python train.py --model="class-conditioned image flow-matching model" --dataset="photos of plants and fungi (iNaturalist)" --train_examples=90422 --image_size=32 --horizontal_flip=false --conditioning="class" --arch="dit" --objective="flow_matching" --cond_dim=128 --targets=["order"] --num_classes=54 --cond_dropout=0.2 --logit_normal_time=true --norm="rmsnorm" --activation="quick_gelu" --mlp_ratio=4 --head_dim=32 --fused_qkv=true --qk_norm=false --inner_norm=false --patch_size=[4, 4] --layers=8 --width=192 --positions="conv" --optimizer="soap" --beta2=0.95 --lr=0.0029 --beta1=0.9 --shampoo_beta=0.95 --eps=1e-08 --precondition_frequency=20 --max_precond_dim=1536 --one_sided=false --adamw_lr_other_params=0.0017 --grad_clip=0.5 --steps=13800 --batch_size=128 --epochs=19.5 --lr_schedule="cosine" --final_lr_fraction=0 --warmup_steps=690 --weight_decay=0.0 --adamw_weight_decay_other_params=0
Rows from block 2 of a small class-conditioned image flow-matching model, named by matrix and row number. Rows with one number belong to one neuron. Each number is 128 + 32 x the weight over its row's rms, rounded and kept within 0 to 255. All counts start at 0. Numbers have three digits each.
After each neuron's rows are labels from the 100 images, of 14976 (inputs lightly noised), where the neuron reaches its highest value: "patch colour" is the nearest of a few named colours to the mean colour under the peak. Only what is clearly more common there than usual is listed. The data: photos of plants and fungi (iNaturalist).
# fc1: MLP up (model.blocks.2.mlp.fc1.weight, 768x192), inputs 0-63
# fc2: MLP down (model.blocks.2.mlp.fc2.weight, 192x768, transposed), outputs 0-63

fc1.346:164156137161134080104122132114126134091196108127120126128106168080113174181145100139124165135111167177067085131184095120145110173107158159178071120137160161106141139175142140086141165100138116
fc2.346:123093176115145132132136130154099134164074121090162126144163106106052136077096117184136128122177099125074141096128172151130115069070147105177177139147136100123106153152129125123166137173145155
patch colour: grey

fc1.353:148098085117073112120186154140152118100056140100149121051134158094079159089204191123113154146098146147140088078095128086137153113143150085144156102131138106149140113140111147097087116150078161
fc2.353:073164143199146138101066123151134143164146103133065146184051087117102156068013177123141112100139129111221145091118122148102134165135127131155070140162122126151138132131135153123179158152140107
patch colour: green

fc1.645:160107112122113108032141098139164119128086049074091177124098169143097115120174164106126129117101180114114140127070099086141100091125116135086161138121147138109104038103140114166140133084141091
fc2.645:144128093150115109116092103106127157129176141161154100172176121118161141124147182100166127115220107127128103070129186160157123096122105146151138150127155128128167039091180112118114151150068141
patch colour: black

fc1.421:170093136152097145130076125143114000105147111103138155088104084129097143094128144143196138148095127105140146110130123123084136138155073119111102106107150139094094094137097146096046118152081146
fc2.421:154106135199143161167080130082116120115172133167128180195091074173079110106124158081164120130156131105114151124093140134153108132152099141137152119151139089084188164134173113168055151115089128
patch colour: brown

fc1.382:154152126175110121091203161177149129143104117175072134080061126134128119130079163082136119163171092108170185120122178181126098142107129134169168122154115124087153157125158148134081152134127156
fc2.382:135080144167109114131102097112082107155131118151169105166187120118168126187131086153106147134164193153157107126121143100106125141098115120105181133120153153119110139130102114131127119158142127
patch colour: green

fc1.61:139166103183138190018139161102143135137085165122151143119100150147130128107130124068152104121138138111168100078107100081148113207132174079133120109104118151128092147137122182110124173129124140
fc2.61:105092080128160048169082107135073131145122189120065103121104135170106131156100088157133147111167069057147119127170166188198098160105145175133208159107154108186157161106151129108157154156157088
patch colour: brown

fc1.119:130135141124139112075156087080149146102075121038170175121136126109118121125088177126144139198108097090178190102095053122174117126156173134161132152109070142138150160117114095079090172123082134
fc2.119:155037094195129128169105144198119128135087149075098159096158126129125119143178072140118147126167191123118080149084194135062140103123174092143181139158095176082120150122205114136124112118191120
patch colour: black

fc1.535:144092166095150111089148093003119115100099133180139147150122150100180132085137115107168142148040148166138113190157158083127099173142121095104139126133155133139147080118184119153132104109129185
fc2.535:139094151112145127098119198094161147117122136084142191119167117118227133141088228093135097067170149124188173107123151149077090154138156127143197119137142116126079107153153156145122110071079131
patch colour: green

fc1.397:173082088118062102166116092088122186105130016148148122129157139149103125153164129194144117115106141182109112112171173129095148160155146186063108093107124146184144134100111129154098177136126122
fc2.397:134121082225098152148086114163106085171100071061111171149059070112070135168116139158160128098129132178197181115131150091152116148179197133125173164135132146188170129158159139133149143119139149
patch colour: white

fc1.718:187146134125101119120159057147175105100144098139148119132104125161132138140168098111156148164141079147093185122094170133108122082126097056135107092131102146075130139146123129131153132125109124
fc2.718:100129143175135133140148188098072121104057141166152105131118122145129107186115128100143134092102163126127118141155144106085121132169133152110132076143115114164124137149086074134137133137092226
patch colour: yellow

fc1.258:119151076125137113116092116126133165136092139165136181095092135087115128153148082153142147162130089143135113166107095116148125127192143120097116143152147121107080130153099117122090115139084128
fc2.258:094155132120136129117158121159087107118118117116142123160116124141105108124035063089132122100140115138113161187062135101105117151161107139195157125163150124077165172135172095131100149105072100
patch colour: green

fc1.532:125111098112140150105137144098107121112123121155089170151137106153131138122174154143095072098098103093155181135136117105106123125149116215158123131139157142158134203121115107124112161119131179
fc2.532:115163147181112143070129183094140234132130123129089113165084133166117128142121083133124155102146177131191095088131120158122127059136134189118131140114136127143088078128150118097104114121140120
patch colour: cyan

fc1.671:123106187164151121131116115076161133179092132159084135144146119146137112170141130065126125153156124112149141159091147075107155062108107098123142113095103213076148125180110172119118129158101092
fc2.671:143120174131131128134147138116129099100137145183152138128144129113168146139105046110125136216093120147069119161177040142115147136176089116150058127176166103165089115168093114114087112115135114
patch colour: grey

fc1.189:127126161124136117145094105108100127132117167128194110171157115087168132124119127072117123126150201161134131115127004133122112126123142155127125136135112148103118126255137124153153136089148105
fc2.189:107104182141106148098147155100096158125147117138102152121139129152192144144097095137126106118119074091123112108120179116156133130176106152111165123098139156184170152172145123122133094132114138
patch colour: white

fc1.214:139147126143128122124206137103122121132193171126107142125080142161135151181188086147114135156185069163175106085148144132141139171144132080154067118150148093123136123169100076098037116095111116
fc2.214:128028115161112116140121116073054169138201121129135103131137122156097145122067137144126134149131082116121081120116128116142147113116128135159082133115120133134090069080070113143159121049121106
patch colour: pink

fc1.13:164108123168174147070187098161136182103177148166145141158157141102108141048153156111114180129157114126143029097116194135128163109172096111180145129133195130126123125115047185117141112128141105
fc2.13:132126130124137134162098163121107164131131157146098112176154115072118130167057167104131149112123143139192227087101094143081157163133160116087154124125106124131162152125170147131109149100103157
patch colour: green

fc1.648:131142163169173116088122130142086134126119103134044132180117094135139129089137100180136149135101129092146059123162081100096118125126121168128207115140116142171109146095089107069144135112104167
fc2.648:123142135122140153081073136149133157108125107178081150111224142149145145107146161090152151148119087068135151181141202147137111052084045136150145136155199079101104152090108123107106157171148089
patch colour: cyan

fc1.576:066133126172101137136094142096108158097109125157064062140118096173152094112130160140163076185132160145218070112151077157165131118150142083096061090126145102070094118155097111126083113115151164
fc2.576:104142188134131126083132097133119130148140136161113091043144118094164096179143093115095126136131188095124137126096144132121119113082097156141078168113161121127140180088114142104162110148091173
patch colour: yellow; orange

fc1.193:103129150161115182109120117131129108200055139096152149104111135110155122153113171108141141120134098130111152139134127102121152134128085061126048124197121122098130122128137076084124086147088125
fc2.193:115121148143186038089144058153162102089158132132163064107141116045129090095129125135100052091108148133131115128106152135146080148069120170098145159202118133146128144156083188162137082151108120
patch colour: brown

fc1.81:118121138115084162170111105094096087124114125107131162147092149175132141130150149112126130179110193152149101191143108170135177159094135094141104124146041083125130135128140146098146134140196191
fc2.81:121156149131175141158135107138109131131128135129111078131089114099162138103073080155151155109175119097149105143076097112126146125101143158152101133107184132133086111118122190144105151148098070
patch colour: pink

fc1.278:149149082117122096131093108184134104132097109139097199109104100156152116146157099151111100195124110120105056169103112154101101111150146157164133111113003073093099154133109114113124131128110142
fc2.278:127102189102099141169142120107082144120112114178135083134053146145167121155092105052117164099154181132131106168110128169101119163158159173124130156144250128095098171103127160106132149110173128
patch colour: black

fc1.270:149064139122096203116111131124116137159173124129108166122130141100118156168123112117114119114147111161128125108079144133121121099109132161109128054112133115130131142142126069170116166103135098
fc2.270:134108112116088140137139214146151125135101152116143138095116086141149111154092062132137125136086127114101112121156003128171114148126156114156099113145163145149119099137030111134088092165120162
patch colour: grey

fc1.249:191096069167114109073153125122126036173130115137185134126101141135164183153102122115110130105081134132164137142116104106068114172096125113167105095093119174097160138136158080100184167113093161
fc2.249:146091123126148130090070055084159169068116134129107097167120133083120060132139071143141118121108111103178088096117137169148133122092141116093092157100130037134102159117102175128150211146094111
patch colour: green

fc1.739:157141145153086157145150065187172120139128103109168104118140161165076096095137175176114168163129158137122158156145162126162116083097137083131153110135223107069144204083151104195167125153124160
fc2.739:153093097103138148081152181130092095132157137140154182163099141152167116128113184158102105057102123166084157080135160130151103140128130189095148129145145115163133157116141150133147120119109116
patch colour: white

fc1.145:099091111130056119124120049214139159134091159095167159131146184093105140089102139072113046131122133093136106125095122104133102106102109129108081165134129116109118127126101149151157151115099152
fc2.145:136142117200127121110162164102148131163150071190108065154132119150119131092112079055158127056142130111138157159135137143142117151105116105131120139109149101113058127093128146100096149090118137
patch colour: black

fc1.583:129136041154079135147132127139157156124116125093121118125110143110125135117153150120144133145134105112069063130071167150125136092118119166111137153121181102107112099203086130135166142134097132
fc2.583:100130118157091123151151100169130127128140111142095069119122123160166133175086104169143154123128109124171180155170093098097099155118202142073124145118118119172139093116120062126240118191037145
patch colour: black

fc1.5:127081150053131134145079126201119154132128130112132191070119149144151154101157126080119144134089156105155076169147125209151140130133127127162124128122162118123109199101082178125111149130208119
fc2.5:148091135177125109131145136116102154134124121027108151194119197147165120132106087085131129089104141126164173132131088069131104135120221167123150117126120127121149236098172113100108110178147102
patch colour: black

fc1.709:096088103209152084132110120173172091098082088172122180162136140095120135126111075160134162160127173066172085138148087095050132171153115149102120157155107175098127164136115120106125147084155101
fc2.709:142124153145131089154188150142112171148124132092122089120102145102175127167104113138147128120112175120162114167098175134166194138146104169146107126050117167119152172173103113093062180059167140
patch colour: black; green

fc1.456:170125134206116113077159144061122152126183087171137137132096132101077090186135091088161129144119133116112135143095143143121129200135141080121160102112188144130104197092083084188084145109089135
fc2.456:148097209109166121141147134116152106125165128077115157108114179121176147122163056138119093139139168146165160094111192131215149120127110161142110116130146110126145190090130142138117116183093137
patch colour: yellow; white

fc1.9:162141169155151094103080102086164137140171155138177076129142122174055101165104115152108182159194129142097167084108162107141154105145104113143093136148177115134125159139121130129092150106098132
fc2.9:103161131112167130129208111124090090139174092100132160146142137116101107107111083168118154112193137139114071115114098107122164081151104144123107085110142088142082126057106139133128125163135092
patch colour: yellow

fc1.360:093155131174136165157119089155133094144185119185093148125149102109146010116146141140094162149111164164179172142141138149109126095055075159133137118102127115157145102084077135101167154081142136
fc2.360:156117113146123145185151202122114121129078080213152144130133151089132200111124151129120084154120115152152126141097126105118093061080071081118134125063113106130129118124164138133096149154144109
patch colour: brown

fc1.550:104154086151137131153179075107164073147114160126155112145152159143113134153129128139091061176098152098136134187136132050120110167199051141159126122146133125154179141135160154192093152127129147
fc2.550:139100115067134119103181118113125085129155112107146122082134113151125156108154111145087116108130132154105134087070099132107112219145138141155122128151147138109158194161122191109114122105176177
patch colour: cyan; white

fc1.127:094134134191117129141137097126139100131112117138090156116119127132155105100094171132057130196117187150179112097131183120105095090087123139092066125150113111075094141125116071133113131109182187
fc2.127:131181128157122166095111215064120111125104123117115121105091064105141142187144104127136123129074127158103136158154158148151143115120154122112150102138100137151155137087183180112111110143106142
patch colour: green; cyan

fc1.332:162115142147092100153086123105085163130138145155121153112163082146174130143108066110110139126112142138142130152083112158110144121128094153115110109124116138172185108130174107142157151013104124
fc2.332:136136109097110118128173167163224125098132144100133103164096173141177168184154094127134116147179101185124184099172091104079120118142164109144097165104137122139102117160099098115099141170150138
patch colour: grey

fc1.334:150161091124126144088111116045125130095103131113097167108070159180188122123168155182160149192072157150123135109118120167096144118132133119179102113167101103106104164162127128113100169135090161
fc2.334:095112137086157115161173086151146094107118118119188063190047093099139122137101083109132098058164105128106082048131176162147151153116138141126129140145180127138079067103144138137139135134101174
patch colour: pink

fc1.430:136106163071119133158089110131125148135179130157143148116097151132099123124079079157122129133133135126114191164130046073178177148139129043143138099112074132135077107081146121145165154126097172
fc2.430:160157203101117124105192156127134131120163121191103122154158106122121125132155054190143132125133126121181113133118161159117136174164224184112136107125202127161118130109155134121152149123107062
patch colour: white

fc1.144:137161121144116117079152135118066130133152122129049161141162113142145118136157101152126163138100067118110115119123140149112166087196148061144161066131134077098145090125147101115192133140129086
fc2.144:117127114072136158104132138128113156122139139105153153066105150119223151108094164133146172143096108145124144139100067161099117126133063080130076145177171126073100147133081162125200152153116079
patch colour: grey

fc1.291:109166116135098148155168159106102185153137095054153068089106120115175125108127154137074141168076114187180105111120166148159120146088089141127067078118157108123173113138125110151067114120096175
fc2.291:145113085137124097070061119133144114053132052099127165163163102156155145163117159128157133156158118102198145102174112170050096105076133117093142158078159093120079086159131122095177155110135072
patch colour: pink

fc1.726:111136149077133094170212153205091131135125092169148120110159160151111093189124155150089118129150142117135120086113172139154079155144134080147101147114123140049062133165196057141109112104181114
fc2.726:127130137079164095097131093115122113137115092177126112156121109113175112119163179115107152129134136113121135096098129099087118156119119189122142111150129116090204099128081145122171188072084154
patch colour: white; pink

fc1.323:125157068043164110098166101179176119136162110126133070161118130081203092138173158180119155140090128188124176108107126093133086106075104134117151114119128115129211131112136117177132165094091165
fc2.323:133058097126143128117154130143081089135074146111162099158174128129164152129148114141162091133141140098166052171141156126186121092105167101132150145089148124147045174114141104145083074132114107
patch colour: green; cyan

fc1.477:126082138124143118146118175148139143161099120119111130107163142122164141095172164113109126156173162141170119081239141086085133126134156104175079128108053132121170119123127130147100125105163074
fc2.477:114121150142156144172165077087119144138141118178118110091111092158175096092090142190112131054081147167132148174082165138141170147159093127188141131147159157092083214127143119117185181142096157
patch colour: brown

fc1.629:140164155148167122124128127126112104146163087099076158123179132146147124087109082192197150139127145139108149117119146132131072136080133167077139073077126026108113121114164210135145173078167093
fc2.629:097206106104091112106126135186147113160110118153103104123097073120149164131109148173118135143135120177156160186128109077127122157131096134084074096150072041133130166113148159102150112100136134
patch colour: brown

fc1.401:139124163182106129148123160204091162121155185150169105134102126113196129120146139138098111044181131167126094019168162157093160183136111095130100141111110104151107140164146135094137110147143128
fc2.401:119106166144114136120087144095194159106111131134107149151183125143209129123106219165128132102106146099137133038129132117116120086132094161145171168126169109130200109131159120121172153114130126
patch colour: grey

fc1.210:095145160159135120220162115127099104077135123116111127154152127191119110105112084146183089125148157172106099109033058128135131186086164130194107161131138099081139083065104084085109084123170118
fc2.210:146093145137123086139121154146115133200081062141131162127060085187097123141152123154109179107122115137093143115123152161098081173096146126137120111161091156146071085121150143124145110166147128
patch colour: grey

fc1.490:118088123088138171110137104116183115132126145160075176125152100114132131138106151184136116085122098097182161190170050098118135055158126104114137078153151121129080148165113087127097123130115161
fc2.490:114143147155142168151112179099089178117131098137104107142148099142186103079124090106213120162046125103099126098153097195141137101117156158146080111133061123114099114097084147111099127095153179
patch colour: cyan

fc1.188:142123137108145105146128028155095089115145131109105128205134146158138107168114100177140139160160143159148112143128130197148097107103156134128122103147138141054149109074078131115121124128124140
fc2.188:130127154146122133128088085141165194142125123159092117146125142139100144135196140137149124141126148093141060097073086111131152120068151137132104161147118139108075111107074118120144138144057103
patch colour: pink; purple

fc1.299:102175105110142090128130116087076093136140143132170105153129139121135121124141188165135102141078069150160115163124092127169116097117134186133174111133176122142123132129176096161127090144043121
fc2.299:152088145162139120162098110113124106120129122157118112136121136129132103116154167137124153128200120138098156121118172171118116137086118068156134117159118116165170136109093120120088170073143097
patch colour: pink

fc1.96:183105085152113118152094182139138120115162081116220170080131129078159152085079086101121122150118071114088126118155188152104098155130053134136168171114138170127160148122150105161110126065143168
fc2.96:145178101106121130117165058133114101127184135104072088166157078164152091167205103124142145160134179131022145120146094106138125148098105084138166115145152124135152143112139157111112136173122097
patch colour: white; pink

fc1.368:107155099125106127145179105171155128138194129111172136159128130099118101189072093133115118142121041157107185039085123144113122119068215113130115110149110102121180134137097087177124124147120115
fc2.368:142039086125168132111151143069065137128168100100169065073127154131139152151144092116094135164153162148142100142146133135082144134109221134120174125081114107142126128121157128134130154120109116
patch colour: yellow; orange

fc1.476:138109146087105120137117118142128058158054090149146110129169152178093114116109149112091136117134104136178171055187109101131136087109124143138146105142139145124134134121102103085112129173135129
fc2.476:152083140117163109136138173134097093124118115144197147130116075116116127135135098114150082120113138171104128108140157116142107134154126141086188126125192132123093109077125111140166076092148132
patch colour: grey

fc1.218:107074215115137137107108167092152086110150148080151105099133150106100113112138118134101116138174154156164141111150135114128121168120107146149110121116107107145097181041121082143140110141190098
fc2.218:116115157185137125132102105104170102131172133095189095173137033169137143120149166107107104104099162120176134070116132138121089119133089157133132163146204099104138175067189122137115137113103227
patch colour: white

fc1.341:146130112148151155179174117160132116160148081198134125088135180181167141123153223080155103108106167112126083149140119176057115130129061073112139133083127121134109144140101145115120115059142141
fc2.341:138125146112119120125097146126158111085104125210068171172108109163163084203100192149145193131135119107163161070059102079198200114104081159178129122088112134103161154146161099129131120192109148
patch colour: grey

fc1.707:104129188088143154105165140091134118129146150121128174073107178152138134140156080104090151150162087113105191134139098121129148153131177113120111140138133119144139160092112161161161155120103156
fc2.707:096104127156123148121135106107182097136156143089129074152124115154161105130063047127108110128164213127091042151116118097158138143119131118111165125112136134118113203093151166144157124170059143
patch colour: yellow

fc1.216:130119154148136094077116132117081112158164111162090147118108122158112111125112092141191066136113123122138107115142136110080110178115077155103121125166135177127126145158126175055060071149091168
fc2.216:118150161131120119168115172147183113130104112146121050103091149107085143133124148134143112121194177169188191183105115124142154127166126168124100129129085131125050140251110147130088143171136147
patch colour: brown

fc1.734:145109159140123163121135059217135087139149111097149110234139159126136099183128084167138127159140092143132043142136107148115116143113123100130104099127143111068135131117088130117137131112101149
fc2.734:111159163162141133127129205060193131137099141089088137076102102112108131200080063131128138109117135130111174129143137122114141119141076115110108123110129142114155094149209129119120112128103115
patch colour: pink; purple

fc1.568:107117154093106092150076147048138124124114137143113091178151129119143128143155134159097090093149086109145114107098106063132105131096129143143082112118187124121143135030116106096124120059181080
fc2.568:100120118154136145147117136102147124124157112170104110158124231141185142138115089156128128094145142123068174141088180142126138110118181112151149126143139101113046150178110137122109149133113109
patch colour: grey

fc1.394:157120116163148113079114099073194077122111106140108125158105146166092144106198117142112176176092159112133108068124125142236141098169117122113125116142131188086084042151114103141172139138118159
fc2.394:130182044160143125073088136123119136141125117190195115101182162152165128126152089151136120069167132158160135175076126153175134135168090203143121126128163099097143058134104106135182150099115108
patch colour: black

fc1.204:125040123061129102170135125098113140140146136115136173133111118133157124137070140135164116150118118122147174147103120100141150139126157102140125128163116154141118125171020138090104168150097120
fc2.204:118207124170170135079055106065111105179159130098133081109090142132139121161097120073114099141152192151178119113070117172110161086141151148161096126132141147129135079124190105107128117072176149
patch colour: pink

fc1.737:117083191148131159123135119186138152172168143110175147126152117088146136094055184176146150096124125119080072073140154064149149136114105131120099131153085132130165087107076138088120118151122150
fc2.737:159151127072137108121111133111082148089071129106143179139094132085175133134201187137171128066114113127059198112040155199083144077166163118133163125127190099074129087111137146100095121147180149
patch colour: brown

fc1.313:148085133128112162095087105171115149116179128102102167187158155095184134081146197107142136191070095131143110087110151134150133148101116101151137115132154059085092155102140090183154116123165133
fc2.313:107136104126156128095116113132134168099071110136172150118107132120163146148118146093119143022084127097166166180141144170160126138135081119159125128114202114171086177156164141102102137072147154
patch colour: green

fc1.10:166128162116148089139124136077212144122089132092115105137100114084141148163111104121150126127160136150101117080057183123111136149137184160139088173145164123123147096142087119137119121132187106
fc2.10:116124118124098125114122170101071138123089144077093119142053128131192133131134115110154160033152174131143104179178164145137154121159126140098163106112106140114042141119189177143111119059175168
patch colour: yellow; orange

fc1.59:098161117094142101164134135109122121189138116121053106060066133139102131081112150095138090161081105098079104062158081081101135164136128108116119114130098162139167082130157136112142180135179081
fc2.59:139125149177156122133135107119090080128119133089117176173172086196174150131159172113163119075067136132087148149183152154145094157145107180102106140114216139162081120094119120120102119127114140
patch colour: yellow

fc1.316:142121135114161108102161104133168092141111165158156084147117120175088139149147129114121136084068127156068148225204129073159153136139194116129134113127058157110162122121126156128103187211126061
fc2.316:117103153118162122118122131148168123124117129215150128124106135111129122140092095130095114112133062145029143133149109114118121187160165072096153119172145139189151149161084137142156115101085151
patch colour: black

fc1.146:089156062119161112101114092112134081105121107141160167155097101121148114114069144139179138143106121111126169183107086115154079103114165147139091150136039153106123099162088151135158129157128151
fc2.146:151080116134097149157148109150107121102163132139096153202110165113180123081069145160090134175154093088115093131135133114141113106140136125135103133100186095139120097194192172173142108070139048
patch colour: cyan

fc1.238:128131116084135132158102158136150081119136144102102000111105137153109135104150120059128133117062133138102151101166095145163098170124115152169143138174083123134090143125112124127100112100135119
fc2.238:115162115104137125137109119160136071145184117084075086093082103159134154140117094169094128096144086146121117163120128135140187160167113084165154143096132133134150065135147120126147089146143114
patch colour: brown

fc1.673:112180111121101120168094089119158096099163129141076101135091118199133098111194147167146140058090116153136097140114102079109065032092133138174151142131079077151138142142143173143093087142118101
fc2.673:113144159099146148086134131122079150083164084104160123102121109103160071105105124122113166147098109085115121111149140145098104066098105106065135122141196094104083106089080131126142145136123088
patch colour: grey

fc1.86:168078088118145152116144092128106077103142123118109199115122149187166104100131100124154131186091133120107148114135120120115126140162148138185107112149108110097144144105129094125174139086191041
fc2.86:157115165138116108084142119102114169107135133167136128147150123119122120102140095137159107079114132081170145103148133172163088121083128131153122128091095117144105138107111105141122128152075166
patch colour: white

fc1.754:169191153132124101140191139194143094137125137126121128128131128053133111154132107067145108114131089145146132112154158096124113126069121131100149140120112113136182108190128110130119126170088190
fc2.754:122049147158120135145089033080124120131125118133101184135106106068132094082071090136124088069133175125093062104072100120168107161113088108159085104129167133141034123173111165131132111131174097
patch colour: green

fc1.363:116125182089130139106115108133156089150141115113106054154178056131133119118116153142168143110139135100076145106172191106144104080132171153109171123130162132195152173120082112109106123110132149
fc2.363:130143131118160126118127124109026126141079136192183120142070153136141139115162140121090166078185152177116121138119102117082134108144188091071197100172090178141097167113099133099133169186186123
patch colour: green

fc1.56:151120152091142119153151130163143096129123113144100081135110219145118089128106136123133140119123056185128108072156074108183117046080163143157131131139122064135114142168173155179132122151127130
fc2.56:119153147128127149146102120111088088136157108159099170109177055111107115092221130141099120153121157182092117152123146149133145105120103090155110112157119177134130129128181158125115089126139140
patch colour: grey

fc1.436:158170132109098124113174139126141144121110094127138129104136176113075150120153194130116107109126072107182074113157154131140124115101120061124110105122126090141158107092103107169107100112110104
fc2.436:134092114072106118113141065093073144104096146074109152160133103122148102141139124180137105064131120110096117115161136110132104140111130089091165132105123096129136044087091128108122138136095180
patch colour: black

fc1.194:158168080130137121102118083157095119115164117102132149139153099105144109158086122111213119117151119152161173103072108136178112138121195178171173122140033059096135096077101086114159126122106090
fc2.194:115164094179130113101156105146125135132119116095133101144122123205156125145149158101098127145122136138065017108116160148118141141135173143116144149130126162106037095157113125129092122142110109
patch colour: black

fc1.361:131176120144108105067074113142082097081130106210134165164077122125144099134077098138123123032099137118146095153167094152112110094101099075154073112111138139176112145115159135154166069181100157
fc2.361:119118144166125120127148142147162170132088126121172117123167152137112095135200154069147117091149139117157138169141177070099102095113083154069121093143090149161125169099119124169127153104083139
patch colour: pink

fc1.548:094129142164124131187154116186148091142124061139113065096137124197056154138118128163057110084166145116162126111125139066129132167084119145073038132128104126158104060126076181121128170058126076
fc2.548:091110109097148125049101128100165141121171097106111179085151112119110105183112169130112144081109145116112117128099162104147181148135127158156115146115205142167168128122157145154139116109189117
patch colour: brown

fc1.716:112088125136168153171127088107111102183156145102133108158084168101152122107107149095104130167119202168128084131122186169122076147111141125152103161139159131110176146163115099187135110149121086
fc2.716:108181128150096116153135163177145162101099140105123112160134131073150094249167126120157082190127118157119114108116123138153159097135066158111040098084150125137082125143163173117154048123066155
patch colour: cyan