config.toml
arch = "dit"
model = "class-conditioned image flow-matching model"
dataset = "photos of plants and fungi (iNaturalist)"
train_examples = 90422
image_size = 32
inner_norm = false
patch_size = [4, 4]
width = 192
eps = 1e-08
one_sided = false
Rows from block 3 of a small class-conditioned image flow-matching model, named by matrix and row number. Rows with one number belong to one neuron. Each number is 500 + 25 x the weight over its row's rms, rounded and kept within 0 to 999. All counts start at 0. Numbers have three digits each. After the name is the row's rms in percent of the matrix's.
After each neuron's rows are labels from the 100 images, of 14976 (inputs lightly noised), where the neuron reaches its highest value: "strongest on" is what is common among them. Only what is clearly more common there than usual is listed. The data: photos of plants and fungi (iNaturalist). In brackets: how many of the 100.
# fc1: MLP up (model.blocks.3.mlp.fc1.weight, 768x192), inputs 0-63
# fc2: MLP down (model.blocks.3.mlp.fc2.weight, 192x768, transposed), outputs 0-63

fc1.376 080:495489522492529519550526523491487556503490524511501450493487509490501499502434495463502496517541509493505512476497505442527499496504540529521464503504498503537540504528520483500477502477472496
fc2.376 101:498482510508519504499491523489511499524513495508499467477471520490506498506444494517497535485520517482514465536539511499530512497511470495500452505494488488493561495527549507507443468533500460
strongest on: order Asterales (48); family: Asteraceae (48)

fc1.222 085:501557524516487482547501478488495483472484511484502503492437531474486499524471525478513491493446496544535491507495488522491496535489474468479487526516496473502500441495476515477517471501489500
fc2.222 084:490501497506494509509513508514481482503499519477481507470572460464454472484468457521512490439458476470452440501485482483492530492542508492489488503523467491500497541479545490523506481516452502
strongest on: family: Asteraceae (27)

fc1.51 104:516517487485489517482504481432460523480523507523531454504520536525484490497509521510491521512511520516520540480524485495494519524530474457530519509476499490534495502511495543517510543496453521
fc2.51 088:504524489503524506448425500535478482480480489523497509483517523462484517477479507479538524489505510529504453494531491519468451541474540465542501509488497507487494504483479492469535532527527504
strongest on: class Liliopsida (30)

fc1.25 086:459491510518528491492490498482451481512488445495467473475492520508508478519494494416476508524499492526498498526469505482492554474525461487493481470506504525479500498504486499545488476506478508
fc2.25 085:484513478577466503509486524531508487501477527509504481476490501481506538485519493571458512531462484531522520499505531474534466506491500512555483485523515513513486506494496470461482545508491512
strongest on: family: Asteraceae (27)

fc1.423 127:515470520482512485525493496502455507520527500504453531474525526464515516503510505467545506506494505494532498515507465486497495458529533464508512487498493504540515492469521523517494493518492508
fc2.423 135:500503487500492520516503496497530486488505472483459473552503466464499458497499480480507500526499493493472535550497453529527500528488489459487494493573482500480487479487490511492550461443462474
strongest on: order Asterales (31); family: Asteraceae (31)

fc1.358 081:510479477508542511465500499497533512506513522453524491478519500513500512472536526519536528515492518505439508478534466524537517506507454490504496510513518516485440514491542497454489496475497524
fc2.358 104:507523513496482504521506510517505504510482512431486524503535525477532513503502502488490505490498463477483521535514470496484475488522565489504486462511479469464499509508508491490508509567537479
strongest on: class Liliopsida (33); order Asparagales (25)

fc1.488 110:511552451497513501511478515537510495483531461467535523457560518498510498498487491489517486494535514509515502539546544454523495508497496486494513498506506491522472423529467497536507469544540473
fc2.488 112:508509513497514501498521522477518525487529487467496495540586473536545486529519458539495511501476443469530508493489469525464485517536468497469458511500555501527521513488562512492501513539461491
strongest on: family: Asteraceae (37); order: Asterales (37); order Ranunculales (33)

fc1.644 085:483529510499536497494466508490470515529448535479528503471520535511497498499483496459464488535515517543530439509519527505521481490499475499523543490490542479493489499528498536491500466543520557
fc2.644 083:540550472516504526540486497496527456518500495495472499508508461519498490465492526506539492532509516480526557497497531514523507471489551524505506475487514483449479433506496530493507507503509457
strongest on: class Liliopsida (25)

fc1.609 094:522493462512517511491491490500480499499495480452491523495514517488544497524519494510522490542481484501489495522515543543479513533523525531486504492500459495493482500497529518491523507533532503
fc2.609 086:511540507525487499536492491530496498503529462497515478516492466501487485517505458483485499546450525504481556475476464516467536480502489459477511486518465463555491541462458495494513510504501515
strongest on: order Asparagales (35); family: Asparagaceae (35); text has "yucca" (25)

fc1.438 112:481509486514491519511488525567505499520505479519490453475527533468560496546501468492472483537509510506462497517444576431490477467476498527497518489487484495517499483522494473499486513555527509
fc2.438 106:479513507520507482491501523517477512499497504473541468482503489503519498504455493499516498441436471500438482493522518526527501498505495512487504509489454467499491501465512487501472519484512555
strongest on: order Fabales (25); family: Fabaceae (25)

fc1.101 109:490519550486496473563516475524509471488521501534520487443553493486479512511434466496462476480500482525492490516513537467499501534532519535487477530502494520521505468520510517459484504503485486
fc2.101 123:489456475500466437514539484494498531481489509541462505491458533502478484524470503500481479496540481477500518499516545485488499504469488510529507514509443485473488536504473523518507510542514486
strongest on: order Asterales (30); family: Asteraceae (30)

fc1.255 107:531501510509498505465509513436516535484511513469509545528486515515464519522475538510542517475496501471513493469523499532451526487484518496522485522508503502506498548513504481489486519442478458
fc2.255 086:499509532478520484476530496465488531489542500502527517533549472489446495506429476506495469474423473485519504502532503516503530505508484524503473511508493506508462516529536501492447494556484525
strongest on: class Liliopsida (30)

fc1.497 088:504485472522510509431497518481528535503516513481501480525529509490489511454573502466527529503467503540489478489472504523469507481463512502521534533494533441522477451516526529504481493481506488
fc2.497 105:508503503474501466493466515487522466498489483478464468496493471480497495516474529503523491461537479486504504514466477508490527495478495481470479499499459514507568517451531471522510500522438477
strongest on: class Liliopsida (26)

fc1.160 096:548517482502543540477499519477494508406492505483540530481493493534494526534477512491499518489520484603487465523469514486506528496511486494470495474491512538493489493507510543500517511493506500
fc2.160 091:458480539490481478475491502468506555451488487471485531522505465504504479500488473513487495487460508538492490520490476528524509505568451476451484496488495510556491499483510506470496524464491469
strongest on: family: Asteraceae (27)

fc1.695 086:466509473537476521548484513539504492502462499491512458435488496518488556527506508531489475483471500510499461496485522496514524499547497504548473487508494482496513462524474529483509488539501486
fc2.695 092:542534523510498506523527471496523495524556515472489434436491494544498489549546496490472496469474489505508571486491497525447486517423486498471494524502507454509507505498510485507482531441510493
strongest on: order Asterales (29); family: Asteraceae (29)

fc1.716 083:474531502521497494496516486512478527491541545485446461508506522522506505459459503492516456525509526490501506494509515506541507550521477489517491506532532493525500494517505525504480503527494475
fc2.716 090:539522483508521509459464469475497473455506479522533515538512462475504520483464537513523480498519538505530518493465521492515505458523463497481500476513519533477490476479526497479447514499482495
strongest on: order Asterales (37); family: Asteraceae (37)